Rows from block 3, named by matrix and row number. Rows with one number belong to one attention dimension. Each number is 128 + 24 x the weight over its row's rms, rounded and kept within 0 to 255. All counts start at 0. Numbers have three digits each. After the name is the row's rms in percent of the matrix's.
# q: attention query (model.blocks.3.attn.q.weight, 128x160), inputs 0-79
# k: attention key (model.blocks.3.attn.k.weight, 128x160), inputs 0-79
q.28 087:101113124151115133124145165128120137186142117130161101129089142132126140135181107109168101164125105115146124108109129093153146153117123137150147120098120121105156155121081140157128086103157099121130153119154121166125097140127145132152132135
k.28 103:121138113143127128109139141079149143148164118116127145182116123119099127116118110098146126092091123130123132095112126110126132162159103114155116126145136145124156158137072118146126065074180104154073130121152097109169113105156171106102105155
q.29 114:103136134154122176107161142165122110145157132133102096142137131157096121104104082147151091133154121144093127120112149129141090162079158152076144147133115117140137091126143160120085110137111109120148099138107146151132159175140107154115098108
k.29 102:104134071127058123113172160165092120144159179124135076135129121128131150108116116110108104088127159082120141159137149159122141142108130135120120086106129132122137146145107143106090119139120139153178085119125155134135157168145119133133096111
q.30 102:154102154116144110114102131088158132081103135142168150117115153101143079126144111139122150139144158191162116144154168096102145093107126088108106113111133121106093127152131116079171162125101161124156130154107130111116108148105104086091151137
k.30 088:115130182113137106127098076143121048108119121141146158106106144122147093172134137127104114136129137199133119126149106112129138098163142128138132166127128145122120142107184125116170133151096169078153149115122119099140133125109094109151172110
q.31 098:117114097128164166116135142151098131137160140166132082151106168145131158084108120155127112125116152135177136149113110119119140149106136123120183119154086095122103095172136152129121077177112099137156081093119178120170144133125100106086136136
k.31 099:121124157097128153112146125110132128127153141160147132154186136180164112097132092148129128160162161111090107144116077116103144113101156107140128146130121076135075100131143104131102135167121155067147134126138124123103137160125100150169132109
q.32 105:169141150099147121160110104105115112101104129149124117156126119144118158113146147127089164121148129097165106144142100145095128121137052118101095114104132140153097113175111132076124116176130149124111124141117108104125128112124152124149144131
k.32 101:131090148137140114140126110085122128099107127139108116134117167136135135139173145160144156157124130105157100149174160131077173089112109105077105131123112137170120125115141179123147136126103126162123112155079135134092171174124126097158150113
q.33 112:126125127132179131161109103122114102111130133183114135132093136151082132099163137138158151133128151141155107142090150054115145114086157110075144144116108129164100097151168143118100172102087152112104107118114143127131167129107117094082129122
k.33 094:094118079118138141129170112101135144102147134135121158113127132135102141080115095099152125115137131095149113099166126171103134132133144097100131134136108178118117124121107111137144113124125163103116092096118112070121150115119160104103098155
q.34 099:108121149138102132137167129143110110101075117119095107114147147110124149167098182141062099138136077130088107116109119106134100114134114157126113116147111156163152153124140149124114154110123134127131118124132150150069127111130140144154114094
k.34 103:143123095159089098108172168118146174110104138094096108118197113122117147137128137111142138107093093099131133137139141160143112125126112164109122100108151151107173137146095131123145130113159105171126137151135125158121119161137163154099143139
q.35 091:160126121139133126142139106101159143107123133155154102149157107160131130098134162142165151121116123111155087125143142128115145122126061110101107126110146155145101099166143085078111098178132117124115123161141101112166122099111150096116150146
k.35 111:158126140102109173161113106157119116114106158138145130104124155154167109114161125160148150132147153139118095167125130092096138125095126104121132161141093117143080102108144167103130128152128143112156115153099154159118122118100097091166157107
q.36 115:163131164118133141134119128129127118134172124131127118141122151163100107123152132156133127129150106112169108169121175098102156149115118073071112137120104131159081094093118157091138106128101107142124101148093138104192173166112106115130130132
k.36 109:090107130112103160117171132130137117137153147122136092112064169148131136106154106150184122155137155101151125157144183135135132153114103117129126090086090134111096129128081161111119104139107135115147061127074157116111172115116123085139114121
q.37 080:109138196095139128125115145135154095153100129118179151095129142127138127196121129115136091132130142207123134131079096105160120126141195159157137138107111110133118151126149130120132145106130131146139174118151124123116109096132131155145103131
k.37 073:128126115106121131121144091146141081120130143165167052142124130145124132121110156140118098137119130188138109130132124110176091132163116109155140138124138087142114134130160098157091149137131140133152171111173093100139043131142120145110121145
q.38 098:138146092158104154091114128134119128083122127082163137131143111123117126095108125116151144120170157123112132079169183150134145125118117137108125075095134125099136138118130120156125121134137157140114141121134162097110183091130139112110102134
k.38 101:101162140078096135129115117172090084117155136084151162127154118092141088121113137147089127084147172116098145160123119104153089114145168174138110111117154123106103142130145097104117156154129144136158157138132167120130117122143100157158143108
q.39 077:127115105124164138095137125100110178142108083127138112143096123085135100076141146132155119091120170116122136126098133136116129110095086134167136165156124131113137115167120109112118129129143096100106135098133134123141118112103157135114088140
k.39 082:110128125156167122125142121112142150097125077145119168178181137070151061161123096132099141111120096153115117092099145141094118094167101098148111131153111153173141148122121129144118112138192116149120131122140119112118111121149167141119094108
q.40 092:159128133105139111128125100122153115128145141162191134089160132148177142150122183128132144129137134144133100147137103115122142101164116109105113139110131142135128122139185112163162117201134165092141154095134093107126136098126130138167166147
k.40 107:157111163116179144120116118108159147141087095138157118127140123137136100100152155118143164130101165124172115125120116107115136101136124103101128169121129136116138090141129083166147151111147097120120123106137091100153098096086141121127137161
q.41 100:146116174097162095133101116103159082096079110155153147140100142134124091143135160141106153118112139166165088141116147091093124045136060101107085151157139161146095113140159119092138127148103119141111140167150102110108161124105142099133153118
k.41 104:171108142135158119137123107095154104115101084136110168127138146124122104125156118137143180105136109142154091164170175123089155107138075104113133163140121151159098103105145122098169114133129132147115132110098108114132135132106160098092136132
q.42 100:163125182144172104180077116129137101096118104128131125148117116149122154160148128117110160156137129102117111108090129137079076127125090108105079153103149109168127110191138130113130159135099148130091128167125118124129132103112079136164133119
k.42 097:138112156178150074123135121105136133137111112159112147125156110152131178131126118135172165128108111128134122076154135192092141111117138120094129140071146096155130123132164148143174144117115155202100129113097109171139149130135112111142131159
q.43 107:165159133127116118131111109161126142114117123102139145123152127087106119103129153126139167130144169121150100172123129114124143107132096147086113130108148113124096112167159122104137126193134135109116095141131162133163112113164146135073151100
k.43 117:163107151103142162158104116135131111093107097160095162145133153151146103133149140147097167113151100142131137157140165103108156087126099087086137163132128149153126074103161161090129151128092135110117102150117115117129160150107130095127141097
q.44 092:127129133141150185125183138109166139148127142137132102149136141172137175095136159135156092111142128168160098141120133157139132145099123122088153139137103100161129090129111163120111099146109105125136131140108138133122153136102142138107128136
k.44 083:110130049123093133131133104134134129140181145157102123149120177105169051117121127147103121128139159143136136192131120144133108105148083135141151131135103103109115126132118143138122088124149145118144109150107178098098113144141132157166162133
q.45 092:129125157087175137131137093132138129136099120173169119084062154149105073140147155145123143098126128158173104146129149134132159105163112088118085162101108116145093096138103130164135118096142138145137128132145091078110118147113126112133073138
k.45 111:129120102154155110086141127078166151121088094109131142156111119120077119101125127109161159136109125129149116131158145121135165112174086128128134131130115164123133124128103089165128120105150118113094132096135090109162128139128175104108107145
q.46 103:103137109147139158127153154151137150157165151131150093155072121179089137107123137110165098136103128098127095144153133134193121188154130146143181126120109108118136107091093149193079099114133093119133121116148093142128125103109107123149140175
k.46 100:161132077163113152085125136164127141126166149104176132146126108126132155083103127121146131080158152122110135151131150118183149166121149131130145086105115073131145119098126126145102139139134101126130134120114124133146152128145139142146108148
q.47 128:132118113112118149144117148123106136148170147123129125168139151121146096098145131147160123137127148107134117166150162097122179166093115118110146111152092103120085120102120158071146102171103135146122092133087180145139151117134115088097155135
k.47 147:119141127096132168158135126135102094129167158125153117151136165140165124132119124156134099161151138144102128153127095098119123128093125133138125133154091121137100139132133157100096105166093134071154101130112156144116147124124091115150143095
q.48 105:120118130145128128124157142179117111094101133121132106128113143096112122131092128143082112114169099140101146131155174117111101107119131133148107134146120064153141123162150117102120188095108174124124123130150132144101126111133102134116085086
k.48 090:111155130135093100130178079142122115093136166125153109152163113132128081142123177134139141110143132097126130118156157127125105103144099143116114138095188166150125139131150098124113154138129106147139150166142138126145145149146154172177120096
q.49 090:112099149175151143110171101107139131078099130173107114107080138137106134126140122156149129125118130134124122119128171095148107113135134150145133144135125118135134124160118154174124151102113153123171127173161113166086156185105148097087145118
k.49 101:133114118140144119104167149090167133104065106124096153113130136107071122091138109088130120100130097123154114122112174148130150131144117137142135128138137167134139144130104128116137101090153113142085135131122102098163129111148195106078143141
q.50 094:102112156129132133090158116107125149144118115180164105138147112122117127156131087114105117109131109152140145123141098164119114092160129145159183142126120136113136136151122127177143094112141134131144158108154083139092103157100157134153084153
k.50 079:149118162131133120096096124124131102121092078141112119172156155085136068160122121137129128141104133199106099119129162102096136071158122142112155188165126137140135108122148127102194103122125081156100125134110108100079097138115142108140135142
q.51 112:166142123117141126112120110138122130135150150140115154126151128105182109084126164133151176103117176110119124145135145156091156133117097108139127135158141119114089107137120123117188103166136134143146115119135121105178125114144147123074131129
k.51 117:132127163114143159160125115124108114117143145121135134124134158153157113152130143177117152121174135133109088135103104124091133129119104085133111171176092114159091111122154169125118113171110144081148118167118115134125130094111083103169131086
q.52 129:153153111156136100139098148130141126122096121095105113113090075150079142109139152097120137108136113085143136112107128150142127158133099124148098104087147085143135141135127119169101135111163100149061164156150101112172116109150132137149119132
k.52 119:127140131139148133113146100120146152122122114104105128105112107125134141065145121123152171075145141087138130135160154149121126160154105112127133120097140071130120120109142110164088133102146152156091147130143142102128156158132158106124077157
q.53 096:163151134130112131108102143138109123131175150090104101102138129127139117121147140147139140130127172100111117159104148183118127178095108126065132104129142144121112105119108139099112119192103116150136080102113166128176163130151118157125140106
k.53 118:143120147121099124142118149157094126126152139137152085133109123166143154130140138165108124145149102118114104156113163117128139144114127117116121114116112127141106108109137169112104161153079143117142077163097149168118160137129093115179133105
q.54 099:144152143113120142122125112107127115077141131138143166128152111153162084074127146137175168114151165101131111131137151128114164126127099092102145123092157148138090125128142112134131110186137176130111126120126113106144151106121146084106099149
k.54 104:108132146058102139150137099167108087121154120152156125116131152106152100140142140145152124156162182141118113154126124064126112100112143127116134155136088137141096113120186117120105157158111151113154132099127126152112111108102099114161143102
q.55 092:139138144095131091141103138073133170142109110134097148133129146092141133133133148119098159127106120118151124107153102103061156091155066130114128122132102201108119137150150108091142075134131115155121100117124138104144129128149179107101110120
k.55 093:122094176109114123168128129111126122124150142125125138143145165135165113149136098181110134148139118163118113147086111103128124121109144132114114146154096152141115144131137134107131096144115162083131130185115157139095101162124102133140162118
q.56 104:145149146088136115131096171126114120132111134100115134097131146127128154146118188148126149132124131108134124094126132145085106092093131138081080149139134149114099125175164119134128189163104121125113103125152148130136170091123101115141146090
k.56 090:139100150134087062124136127147107135114117109126149125056131107161116120142112140121101151109143077111090134095159147187136139089143152127091107113107138136128146124133122117151187162145111175140105127119110159144105136106144114126171113119
q.57 098:160113116131157132141126077118160112074089093152145128121138107145129135124117140131085175111134084141138081133096118086098135094122088068088106182144138139164113103118136112117108140140126180115113132122135115107161101114127128121125132144
k.57 094:094100111134159109117121092087147125133097116156079157124079108125131139133143165104158138150102118126167111129144151097142171099122110120164145142146121174103125121116115112162138118110126131146149129119113113110133129088115151102098172151
q.58 077:117115132139099158147167114138129105103147114157192114121139111186124117134127106137161126138176103120135080122131147106133147134142134121105148143104120078156160137112133157161107143110139119126123136151123063117103134117124122109140094132
k.58 077:125147105098131171095159141138146113114099137160169117144128124132111139099128122133161131132128169087115129164159158130162148156140124127130159123136145124103140086143099105149097121140138078110136144088171145109145113113113163131122097167
q.59 079:127103160140178130138155112079142111099094110145136176116130123149109146177124142115099125139107128153127145093154111143102120082171112111150131137107129128127152143166149129146128136068168139096139177134139080105126090120122135145108106130
k.59 079:147170154120138118161123098107167110121101130105142160149126126125107077140118147093123156080116144160142131104107094153148106105181129158139112157131148174098116119144128113125112110115145188172097148094161111113140073125144163152103150147
q.60 090:139109176134093090174099139122170092110115127128121112110163140135097101174123096115124134118107135110157096154110162112132137109145083111160102114149125142148113146106122117108127079104151137165151150174128103113108160153146140149139148144
k.60 083:109121149103100123140114133130115104143102101100120110114130153145103145133122104152148111181137095160109097165106191106147122143110123143149157114129101045171102139124173146110084092168101166118112148133115149178100134118100107107166153138
q.61 137:111089131141167181116190121120106134117118127166113118165101136161119126108116106135101093131114119165126135128156140121138126141130158119178159140159090102150144105157114133190116120106117137107165095124120128173111152143076124110106115143
k.61 124:122153106173118165078154099092135147127139135130130168147197109137133079088115102101154120107114128109100114095140099172129107121148137153156159144131146176112127135145104111152136115125163136126107152087171105120142113141145165163131142145
q.62 076:119135130150136114106134113082127174153063111117070153102146105146058094143109139126157115117120107128111125092141145162147132092140179176102152147119147170114130129168153126142122149126128165137089128113136127136122149141114134094134132134
k.62 085:144150109118122138111081141192124108145125118104086143155173127119108119126117118148119109140107174173128124134088119176161117111115135149127150138124102122116130129109166108145111118147129129100142176088132176140087114144129108144169176113
q.63 117:123135147085120118145137122112110093118151143137125148144131174110179131132142166120121148127109155117128098139164124147115137127113128112101121142134092152138113125173147133097157106142125152183134117084125141088138135102138130107109132129
k.63 108:118108183106114115152154114095127118112104116131119087146152136171123126120139136151119159170150146135124076140114104140114117116100127123075129163148094166166121105151166156124090120153121154086144118145095120155095128136124106106140189122
q.64 109:137105155095121121152175111094162108119113136138117144129141167149129106099109139155128133177136175098146141133142120145102146088080121100100141156135112127172113097153147125130134149123112131126154124152084153137134182170124119125125167137
k.64 113:123113145112162140156110147086152133143100106119129138162087102148112138103161076106161150101120150106166111135090117138127145153143094119142148125103108123130128117090108119165103076106156069112097136134131112121153110136107163115146142151
q.65 078:098139138188115127169069118151080106102138159101136106151173155128126200156097125118085139140138100132127112145106094141144152146094132148167152133137108141135109151114084096090153091127148136184145111128163128151149124116166113129115124129
k.65 102:129133164127109118140140109146128128127146155145169090087174153118124127142096197115108119134129112152098087092140130106132103077126164116096095159159109111163139126153153107159153125170124127122117167112180136141117128088147080131156109139
q.66 092:132143105131129153168135097103086100100080167110177175136140122143125101100170134144173136123164138105136122151118154095122123165122117140142144128096156126141131138111157166122092139145113112132131095136116145157141177144166141128108195104
k.66 094:147108137092127136132125128129176142119131111150114154128104097147110133080141154137134150099113074121188101166113146112135175145167102106119112124137120125156113104091151109114117130125119116143117123169132109102147173130109163111121151155
q.67 118:091126120084122157167177116162143092146164163109115101134107161152158139144094153136102119141123178124106131152107106142149101137112129120124118125136100099153117142135126147126066124115107135135163075103122147151098131134124111153149125114
k.67 143:155110157109171136163102153078128138096115105157084136133123137165112144126184095128141164123119119108178110149134144115107163160120093091115136139129133138122119098104112168131106101143116112134117106171130111119151160140111148112113165150
q.68 125:113118135094150186166146113151124092100116123125109123162102152148132121125146087149149111145150141145090104168151120111110117117108131134150130167116095099139117137125166163109126116114094128095142131159123132139076139131081084124112139103
k.68 118:143127128102125128132115138114127125142180112130143130148140175113128108130144143123152119147080157116162112127115161124107156143165099108087145140132101216093103095131123144109126073127137105109134113116126111106152124140094147098141127154
q.69 114:128091132101203158141142104124146114087113097139069132170090170134136144122139096160081139105114126161138141137088131114108138115133111087146143161133109094149169112105141143180113116077120102116107140157124147138099116144091126114126137121
k.69 104:168115124105160095137139121089137159135121116113102179115125120138110120099141120125149167135123155103178126147105132137107159133118095124107158122131123155113099113103111173136109093110140134139123114126120087150166123140125169112126191145
q.70 089:127109159121155170155143134171129103135121113138125129077128151156174141124107125153168130138133138160107120149074152124157141115076122114130132143138114017161119114125114104130131119147108133146084123122153137145128131130138104118089161149
k.70 090:167147124121130131139106160123132133156137163086089140116123100143131116100141093126139167109128160080136124136110095149132152166113099144165102112121129129130119146086083161161090096102161085127135092152123125172144112080149151127115131117
q.71 113:114163123171147169139082119160091118135118119122129163114109065134097153123112137099149125100151110120148135089084130150173154174142170145128147114115154113127114137125116124151117134140147125152087142124168079123141131091140141120109112108
k.71 100:084125134162116127126158128119110136110135148123125103130108136111119147145128139118122100088120096090082146110137124139160112175124154155166110127141131105123165173143132136143088157100126170170114122114149145146109138104145103126099104111
q.72 096:127117116180134112125169142097140150100143175152147101131144140131159164100126141119169156122147141106150097135153136124118154138080152106125121133132125055165119129142101126138115154159120076134107105147110133143151146118177141133096133140
k.72 098:102134166152101104123156131125139140140134143143122121108121117146163122164110141123127112133107092176119170090133125106131055110108166107134096116145141096141143157136124112148161143126146143119162139136152129136118127131159111137142135120
q.73 093:138137135135141124164125179123130107126077086094119172169161135091049119132119099121146123168112138187137139120127125114116130089106097132121126121119121172138122128105176130114133123104130103115127114143163143148092179081126118119093121146
k.73 082:118101126114162125088096119151148081154142075120133154161114103101106151097133173097149126110127123122125154139137175109146163137168095126121120107131093106139149115096130090119168098126147044182099163138113116117126148125121142140152107131
q.74 093:139121127138143145175136078089121078083165162145119143181112131136153135112167113152150157127108116090121111167158107132115150152106130121122130159153126098153123130112065161140132127127102087170169132153115119123152113159124145101090174127
k.74 083:123139126099130129120157106113165075131118116160136133109120138131124083121141179135123106170103146186152090112143137096139078099133106116128072156114125112156112120157144115127124118121131160100160133117142109086114126120131110125105163152
q.75 089:146116157107177189139139104145127121086117107115155096088097146189135100143168108154122126129131103168138136109082129118135119148112148135134120153112147098126124151108163136108132124113114121139118111150128118140129081117092105127129145105
k.75 094:144102080150130132125146149118137154126155129106102162156130136148127130113130123112140152143142093104135116144117164172101151124133083104120115105124141159132136132115105137122122067104139139102132077124104104132164173133128152113105127120
q.76 098:126115120097162121137164160146111108168143130113161100082103174168143115128119137139146120161121172123133100139154129091118123111118153112112094134098085152140115111128150151157101155091122083139146077133109139183112168152112114139191141125
k.76 110:166140126095163147151084124116139109135120107135096163154116136128129155127162139132126165099132154129150107149088131112123183131099096099126165130127108152116109077100157152090096107134115087128078132151126126116167123106118149116081183140
q.77 093:129104115118157170116158125097141148136068136147139130138114122141144140121139145109089140112125147146158136132109128140138150122149132142137138146123119078110157114111168149192085169104143094129158118130122138157142102139115150145131088156
k.77 109:131100076152167095127128164107151132113075090144129140128109095135087138090149106109151159138123118090178133154102167115159167137134117134137120094124135140128158121079109133143114112113125100113105112128103113124138159147136181107128128158
q.78 100:112115132119163127102126132105124122116163112117115111142125166140102126149138123160133106150147131151148131122148125103111134136111138070120132124089091126158146147136161141146135142150115133112124155141074181087106154134102102115147102106
k.78 105:153119123125153116159145092092127123141153132137100181161158143137146095138124133129125153132113151136120107102037133131071132121113091082117131180153115176134145118147129136124106115096147167114124125116141075105171140103083144109108121135
q.79 112:125125152094110110126106152133132085131131141153122088095110148143066147147122119141108116145136136138136103145133156086144129119122114100099121113101084106167115103105158149129121155126076112127133130129092156144081200119082107085182101140
k.79 102:174129115137157111143104134095116112125095099140110188170147134107147122160151137126116164134146106128139112133086124162094167081142100110153151164152113150146154115097134139128137127130116119145079130098124098136146088126093148111137132127
q.80 093:124115138140104131117149107134139142117183146141117099119096121108121119126074152127142119137100115106101184109123146164169116149123116113119098085129148095161110162123100097154124100125123141195152120131127120121097137171158117133174123121
k.80 087:095151134155098108159133114090111152141110148115105117119144133133098087134135108144102126106113101112104117118150120156113092147115117112164125146132156090171134130170082141152134145146148160151118107169143147146146119120144132144127139133
q.81 114:130111167113163164157162119130123110091124148169110126134112148178163100116137129166114128116145131114131097152113159089091143130109109107143127177155087128158115093121125175113107131103100129111131105158081108125096171175108110121107166111
k.81 091:144124129113138166146108121106137153128130141147097139134104124152159130130144101166174114121120150123177130142128132124111169165141117088123184119145103161116103108091140169094131100116112130111138082112076129123153166141081124088106158141
q.82 122:131147114123090095124135103123114162138151165112148137121153088153152193098144135119151146105147128070136138113127119124136125184114157122068142103109164142116110153144099113101109129158129165116102136107125133112155101159161163113110129141
k.82 093:078134186127106136119162099137151141110118130152116074133131114139123156114123151104115110116140086105132124096154137110097107140158150092137105150126142139156120132137166102145105164140135155121140115147130114092121167135121090115102076140
q.83 107:151110138111154164151123160154129120130098102121125104109141157158133119153155091155092134130118141172146115136077155096127141144132103113122141152125117112120137101099134126122122117115122099130109112137134119159101143126100121141092149125
k.83 103:169134078105158130140127128142131130120154125104083153165117123132128121098144110112138176106158136113123124169124131166123166145131081136124126118161111104140117123085107152127091062145150128129089108153090120143150101128138158119120128127
q.84 090:159160138101135136148075141158087081103056116066125162137149123132102151162153133135098120101164106119108146137108139105142146150140112151131143141107134094133138156078163130124143112129139100157083112119140117159127149066127130112082138106
k.84 097:141127145151119094125107116134144125071127093134141172106137149114133148139153174121128166119146082112141126161177160084138155119133096116104075134143116114160090154110136127102159142120122143204115131110120125117126152120119141102125116127
q.85 123:125097157125153157123144094098129133138114136135107106154092147167135176132109114173153108158115121144139129162158132070122143143127125099113156132113099104167139094096155147169089129127119119154156118120089151159116133134094103113169116134
k.85 120:144128140137176147165105130088141149121088115151129184130133102141131113118153119123123173095132129145154112114092126151111169106143109123171113175133160146128117112106137128171087120103159097145107151162168065164127088084123153127108143145
q.86 111:092088124084097098116152114107148121142114114124136110139166134117123161099116144126120114124122103115166111120117178110115130105136156117097146071158092124150106092155108087090132101165134147104124145121107148085120150134126145117132138158
k.86 093:108100179167129164138159110109115109126101126165109133145165138160125061151117123136106122175122131135110119093144108166105099122113109107107122156129134165151141126154137138140133149119130121091162123146147136165073139163106104118151150112
q.87 089:141116128153146095117115116076122149128135113135126151132163120137081158123151122135146166110096137087142105117149115148086165138124130102093167147114156156113138119114134127157153109152137126117102179138137082146160127120107159121135107155
k.87 100:098133155137125099127149115132125118139113114144157167117126102107130110158114185116121103178142140149118138094138136126149102078156171154127100123107138151110153170162182094129159155121136159079137148092128122101115085115146104140159095116
q.88 103:101085174108122150153157090119141116139127132182123095137103146163119150125148154151108130152153132124135110165122098097095114132128111125096130176127093142133108103151141145121095127138124109124145108151090119124087126176092084131144156135
k.88 103:123114144102144147150128109097136137121085098181140136139130107146123105092159108127137139106120141093191111131137113118101178129173116127118164137145117175105123066123159122137114102139139131078132140125132094090105130142109152101111133165
q.89 101:158170139151106129129108158146127146147176126121173200099150129138153111152102132129131108122111116119083109113120120159152110152151150153163112131138156147094152154098126123120138127119152145118111152122137126174165080109144127179154132118
k.89 088:143141108136170132163097136154122152091166165120118099109086154125150171121141120152168139144169133120130110153130120111120166155080153117145156135134097099117116115116105181109149147123090108102121110156119147138145120099129136112070125119
q.90 077:129133098142102095128098128135106126086074135125152147115191108098118118128120126128107162094146095140130076096115147161144107120103142146109130156123140084136124144165111134121177141145157178153115118107127151107118117079175131104107098146
k.90 098:115137124136086136088140096186095145139133150113201134094164143139133104156083148130108084164157090173108135118138125112143090122139167146129118094137134135159141159146141095135159152135118127104133133097130165155122164107140095140150094117
q.91 097:117138126165141100114128121106150154111121106138123135133095093096138100151122109097128134120117052156110151055143097112148102114175123126164131133134142174082160156135168117145130116090145164121107154135142104078143114134112156147153092139
k.91 105:109131125133106130124136158169101144133140159082138081132121145122125186151109132111124086132144135127079146119143133131172118165101167151164140113120120133105156156131099146130127140122107146121132125112118144161088146109117109152134118096
q.92 099:128151122137110107110117149146110156150095127112168161087141110095122123172108176126100123109096113135105145094097122157146114128149143170135100104156176167079146158130132114124124122131177187131119132110154124135115092104153132167131133136
k.92 100:142156084150097131134113108173088129110128145101158141064131096127142180137110118133132134115184102143103142135141123120149127147114173172137137121105156076118130152129128143111150156147110161145139139148135159129111135106136103157137125098
q.93 093:143122132164161139141134134097158148145085151171136147141089138162112105151138108107175145181117112146118102158182124106135155088164096106166087146117107123181136123108132139181106147091137118145174095109135074147126109124158135116121174113
k.93 112:106110126086132131145092156131124128159134111134107166138159121131141148116127133112139127077094119132164129137069131128184157123137139138127191098140113126116158117078116101194098093107146099157101157098163114122187088105099157127124161148
q.94 096:164147130127134140123121144140093143119157158146141134110129084132155119121141153100153114114134176091104134112154102144121163101122152145141137150098157142100142122154094108159176144128140088157136171100176068136179128112156122164112156137
k.94 095:118133149096091124120127148118163123168149160127113121098099120136156165105111122127154108093101170128111099153140101146143098122142110131151093109119129129129091110115148085142094111140132118119132133132131150120195136139130133156159175161
q.95 105:115126155149131157115160104124110128086127119152109111117120116117121102107163135125116129091125133078104138095172146172103102134118120135123115151088135098111150150155127122151148156080143149155103170135132110139091144151127130103096084132
k.95 111:120160093120097101107151129157099159148123168140187108083162129118123171158101144116160093144131139115130151124165088165140106149130166157119114116105151169088145160131139114126140173156133179111133114107142136141130138118131121143157094119
q.96 100:114113121117127169154154101141125116115116142190120086142098105138149145107121097136148120113152139108117140185140112155114138151104136128156133156153109092152120126102097140141076140125098090107159115153099100152083143143124118098133143134
k.96 088:153124160157128093104142131078154168126140153175120157110119156140168119153127131146140119147074065155177134133146162117115125139111106123104138125160120185128144102125123154106176118147138131119155108162094131144144127139162157111128167133
q.97 101:108160087104086120119148114167071105135152170127173086089120138160148130154130147148109110135134135108091133120130117096133099159104147142122101118113147118098111129144158176108090158145119146129104140133117163121132124144143086154152082110
k.97 081:148141136115114136137146146146142133126151191145117099171151126169132131145137075126099146144115122100116107137129123112089141209121103093143115145145125144136098127152119148082099128140112111118124146119125125108125150085091092127073106133
q.98 115:146116129124146137144138144072153128122100136156139119127117123176144070096161114141119134119127152080130084155140144134108150122143112107146134170123142127137151081131084153184083149117102104109138122160120100153130096162133137126127159157
k.98 100:156131103097135140109104139106125135171106102151120144133075106152126138113143129136176132114107143150157130160117109081155160128113139128124177108115115109127133108080147140143098127163106109125117127117111137171163117130101152111132192151
q.99 097:114095162117120155148158051108125102101154145156138109133122138164208150128170114159132136129140135077089102142184102113103103121108131143107146161109141100128126127125142155115126146134112152105158132161092118126103150203106123129138155136
k.99 094:110126116107092136135157150101157131175129145156143123132141127180145136129144134111162134106101142119168082151078125126136136136153113105112145138126140188097099102126117110123076092122133121069153117146098113127139092132121167128124133172
q.100 087:140136091139157128119124157142135145149147158137144148162138112100138128109074136105121131135121196137111172113140093145146126122137159136146154169156119106069105117137140132166094132102142088115149082097156102109137128116116137133095143142
k.100 096:145146129112143109112081138132136106144096119122107132155074134112118171098162113119119130112102153105157148160129151119147145146120157131166130079132135132093108134094107126103137100117098097142097153149116178131124133133138136096105156144
q.101 112:133173124104144123132090150146097150125118096123119118111086107108118093128131109130095131104125119155099125107100115145145120140126158158169151138120129148093160126140147127137119151133126115124106147124170116120120064076121136171115084136
k.101 103:117140093134107129101133158178097129151185182090158091106132121126168130158095143121160109162131151112058148121120133115155129165097159156128117117094137108119145158151121126120122151124113113143140115098144169170112137101122073143124084102
q.102 104:121115072140133138126156125129139167112139134152127160133129096126156134075118147108174140154145137111143141141120103177151141119118144154097179108114146118120144135148101121159110132142155126126137090090104114142135103144171159145093174136
k.102 108:098104125119138151124139120079147127151123113144125068119089126139102161110130124123150127128073133106165150125137109107158136175149134125155134114123144114123134122109091117164111110128155082150129144147126138113119108134107148113129109161
q.103 097:140103161124155143147129111082133133082081120143127124169115133151127102123176088132096150116134151123128124137185125118098153136139099118105129149131117135129144114116144185111133127104121096143135095159070107147085121163096138102103138117
k.103 088:119105089106150112109120143119163121108102098167133150128149120115130124106143149137117143138120118129192105185136158101126141059148129110107157127134138166124116097107149104094120107139117124112120107148103131103142145157112157108087123149
q.104 099:141106166135136106150127133111172148122080114140144157123157143158150144129152118138141174135124106145143088152114118170109153061137100130115097151103118124103118120114137126119145162063127147145118142128122132132126170135129151113089116129
k.104 092:136143137146144110098144146140113164164129099068139169128141090131095161124099120101124121125139108092136145090082137134129155130170119133085121116081100139099145147088100136157097131106160068099119147101130090134134129116151161130182087133
q.105 101:104112100110125165144164129112143100142128168156126136107158157126149133099148125148116131164129150098137096174129152125108158088070115109134127133171105119141101100125102128134124120162112117133131079149110145105106185129125136075065165130
k.105 090:136114169122146101151122121095147142166092088182111157157147146175151071128150116140142134127113093154176110128131108096102132113148103099097143139121120138142123126103145156115143079152153139127100161129119137134164128136119138107134190134
q.106 083:157144116159144137131107113103110157134151107114118179160183106094104119118099105109156120143102130122095137100079126155119124105076138132141141159156140120120132125158155124108172146121150088143129165114152132115138154126110123149066176139
k.106 079:120144138128099095145096121141138098161177137085171123121108154083162109150138142125170098136116161126100149154174115118121117113137130128142075099110114101133082149133118127096161144111113126140129124130125151096108151131157095147163106113
q.107 108:124119105163154137140138139158132138081080128125117158158099109096121134123098113089151130140126144130109142104089132166145113116104138129141125126132141071090137124151133133152121147077124118139118121144151107138102110095112128135086091126
k.107 144:117148123148105097098131170143127158164133135094161104101096125099108131160122147127107082150116147131113177102164126131149088129132172153137104064102138142097134176152096122121165144098125126130124114132143148130079130137151115155159098113
q.108 111:124143117145113124086155128140129156122158146127125111119145115108147130122108150117165133133118145071118156091186126122102110160122134133110109088103150140105144131195104103176146145132163145157127136109139111127158110150141121145142076155
k.108 099:110176122155087145104159130113122125173118163125164105122144082125129112129094104117113094091154179137096149101119090146130081155105158152164104111098156121116110155154108105153108161139158164123153147132146128138121112119128100180136103134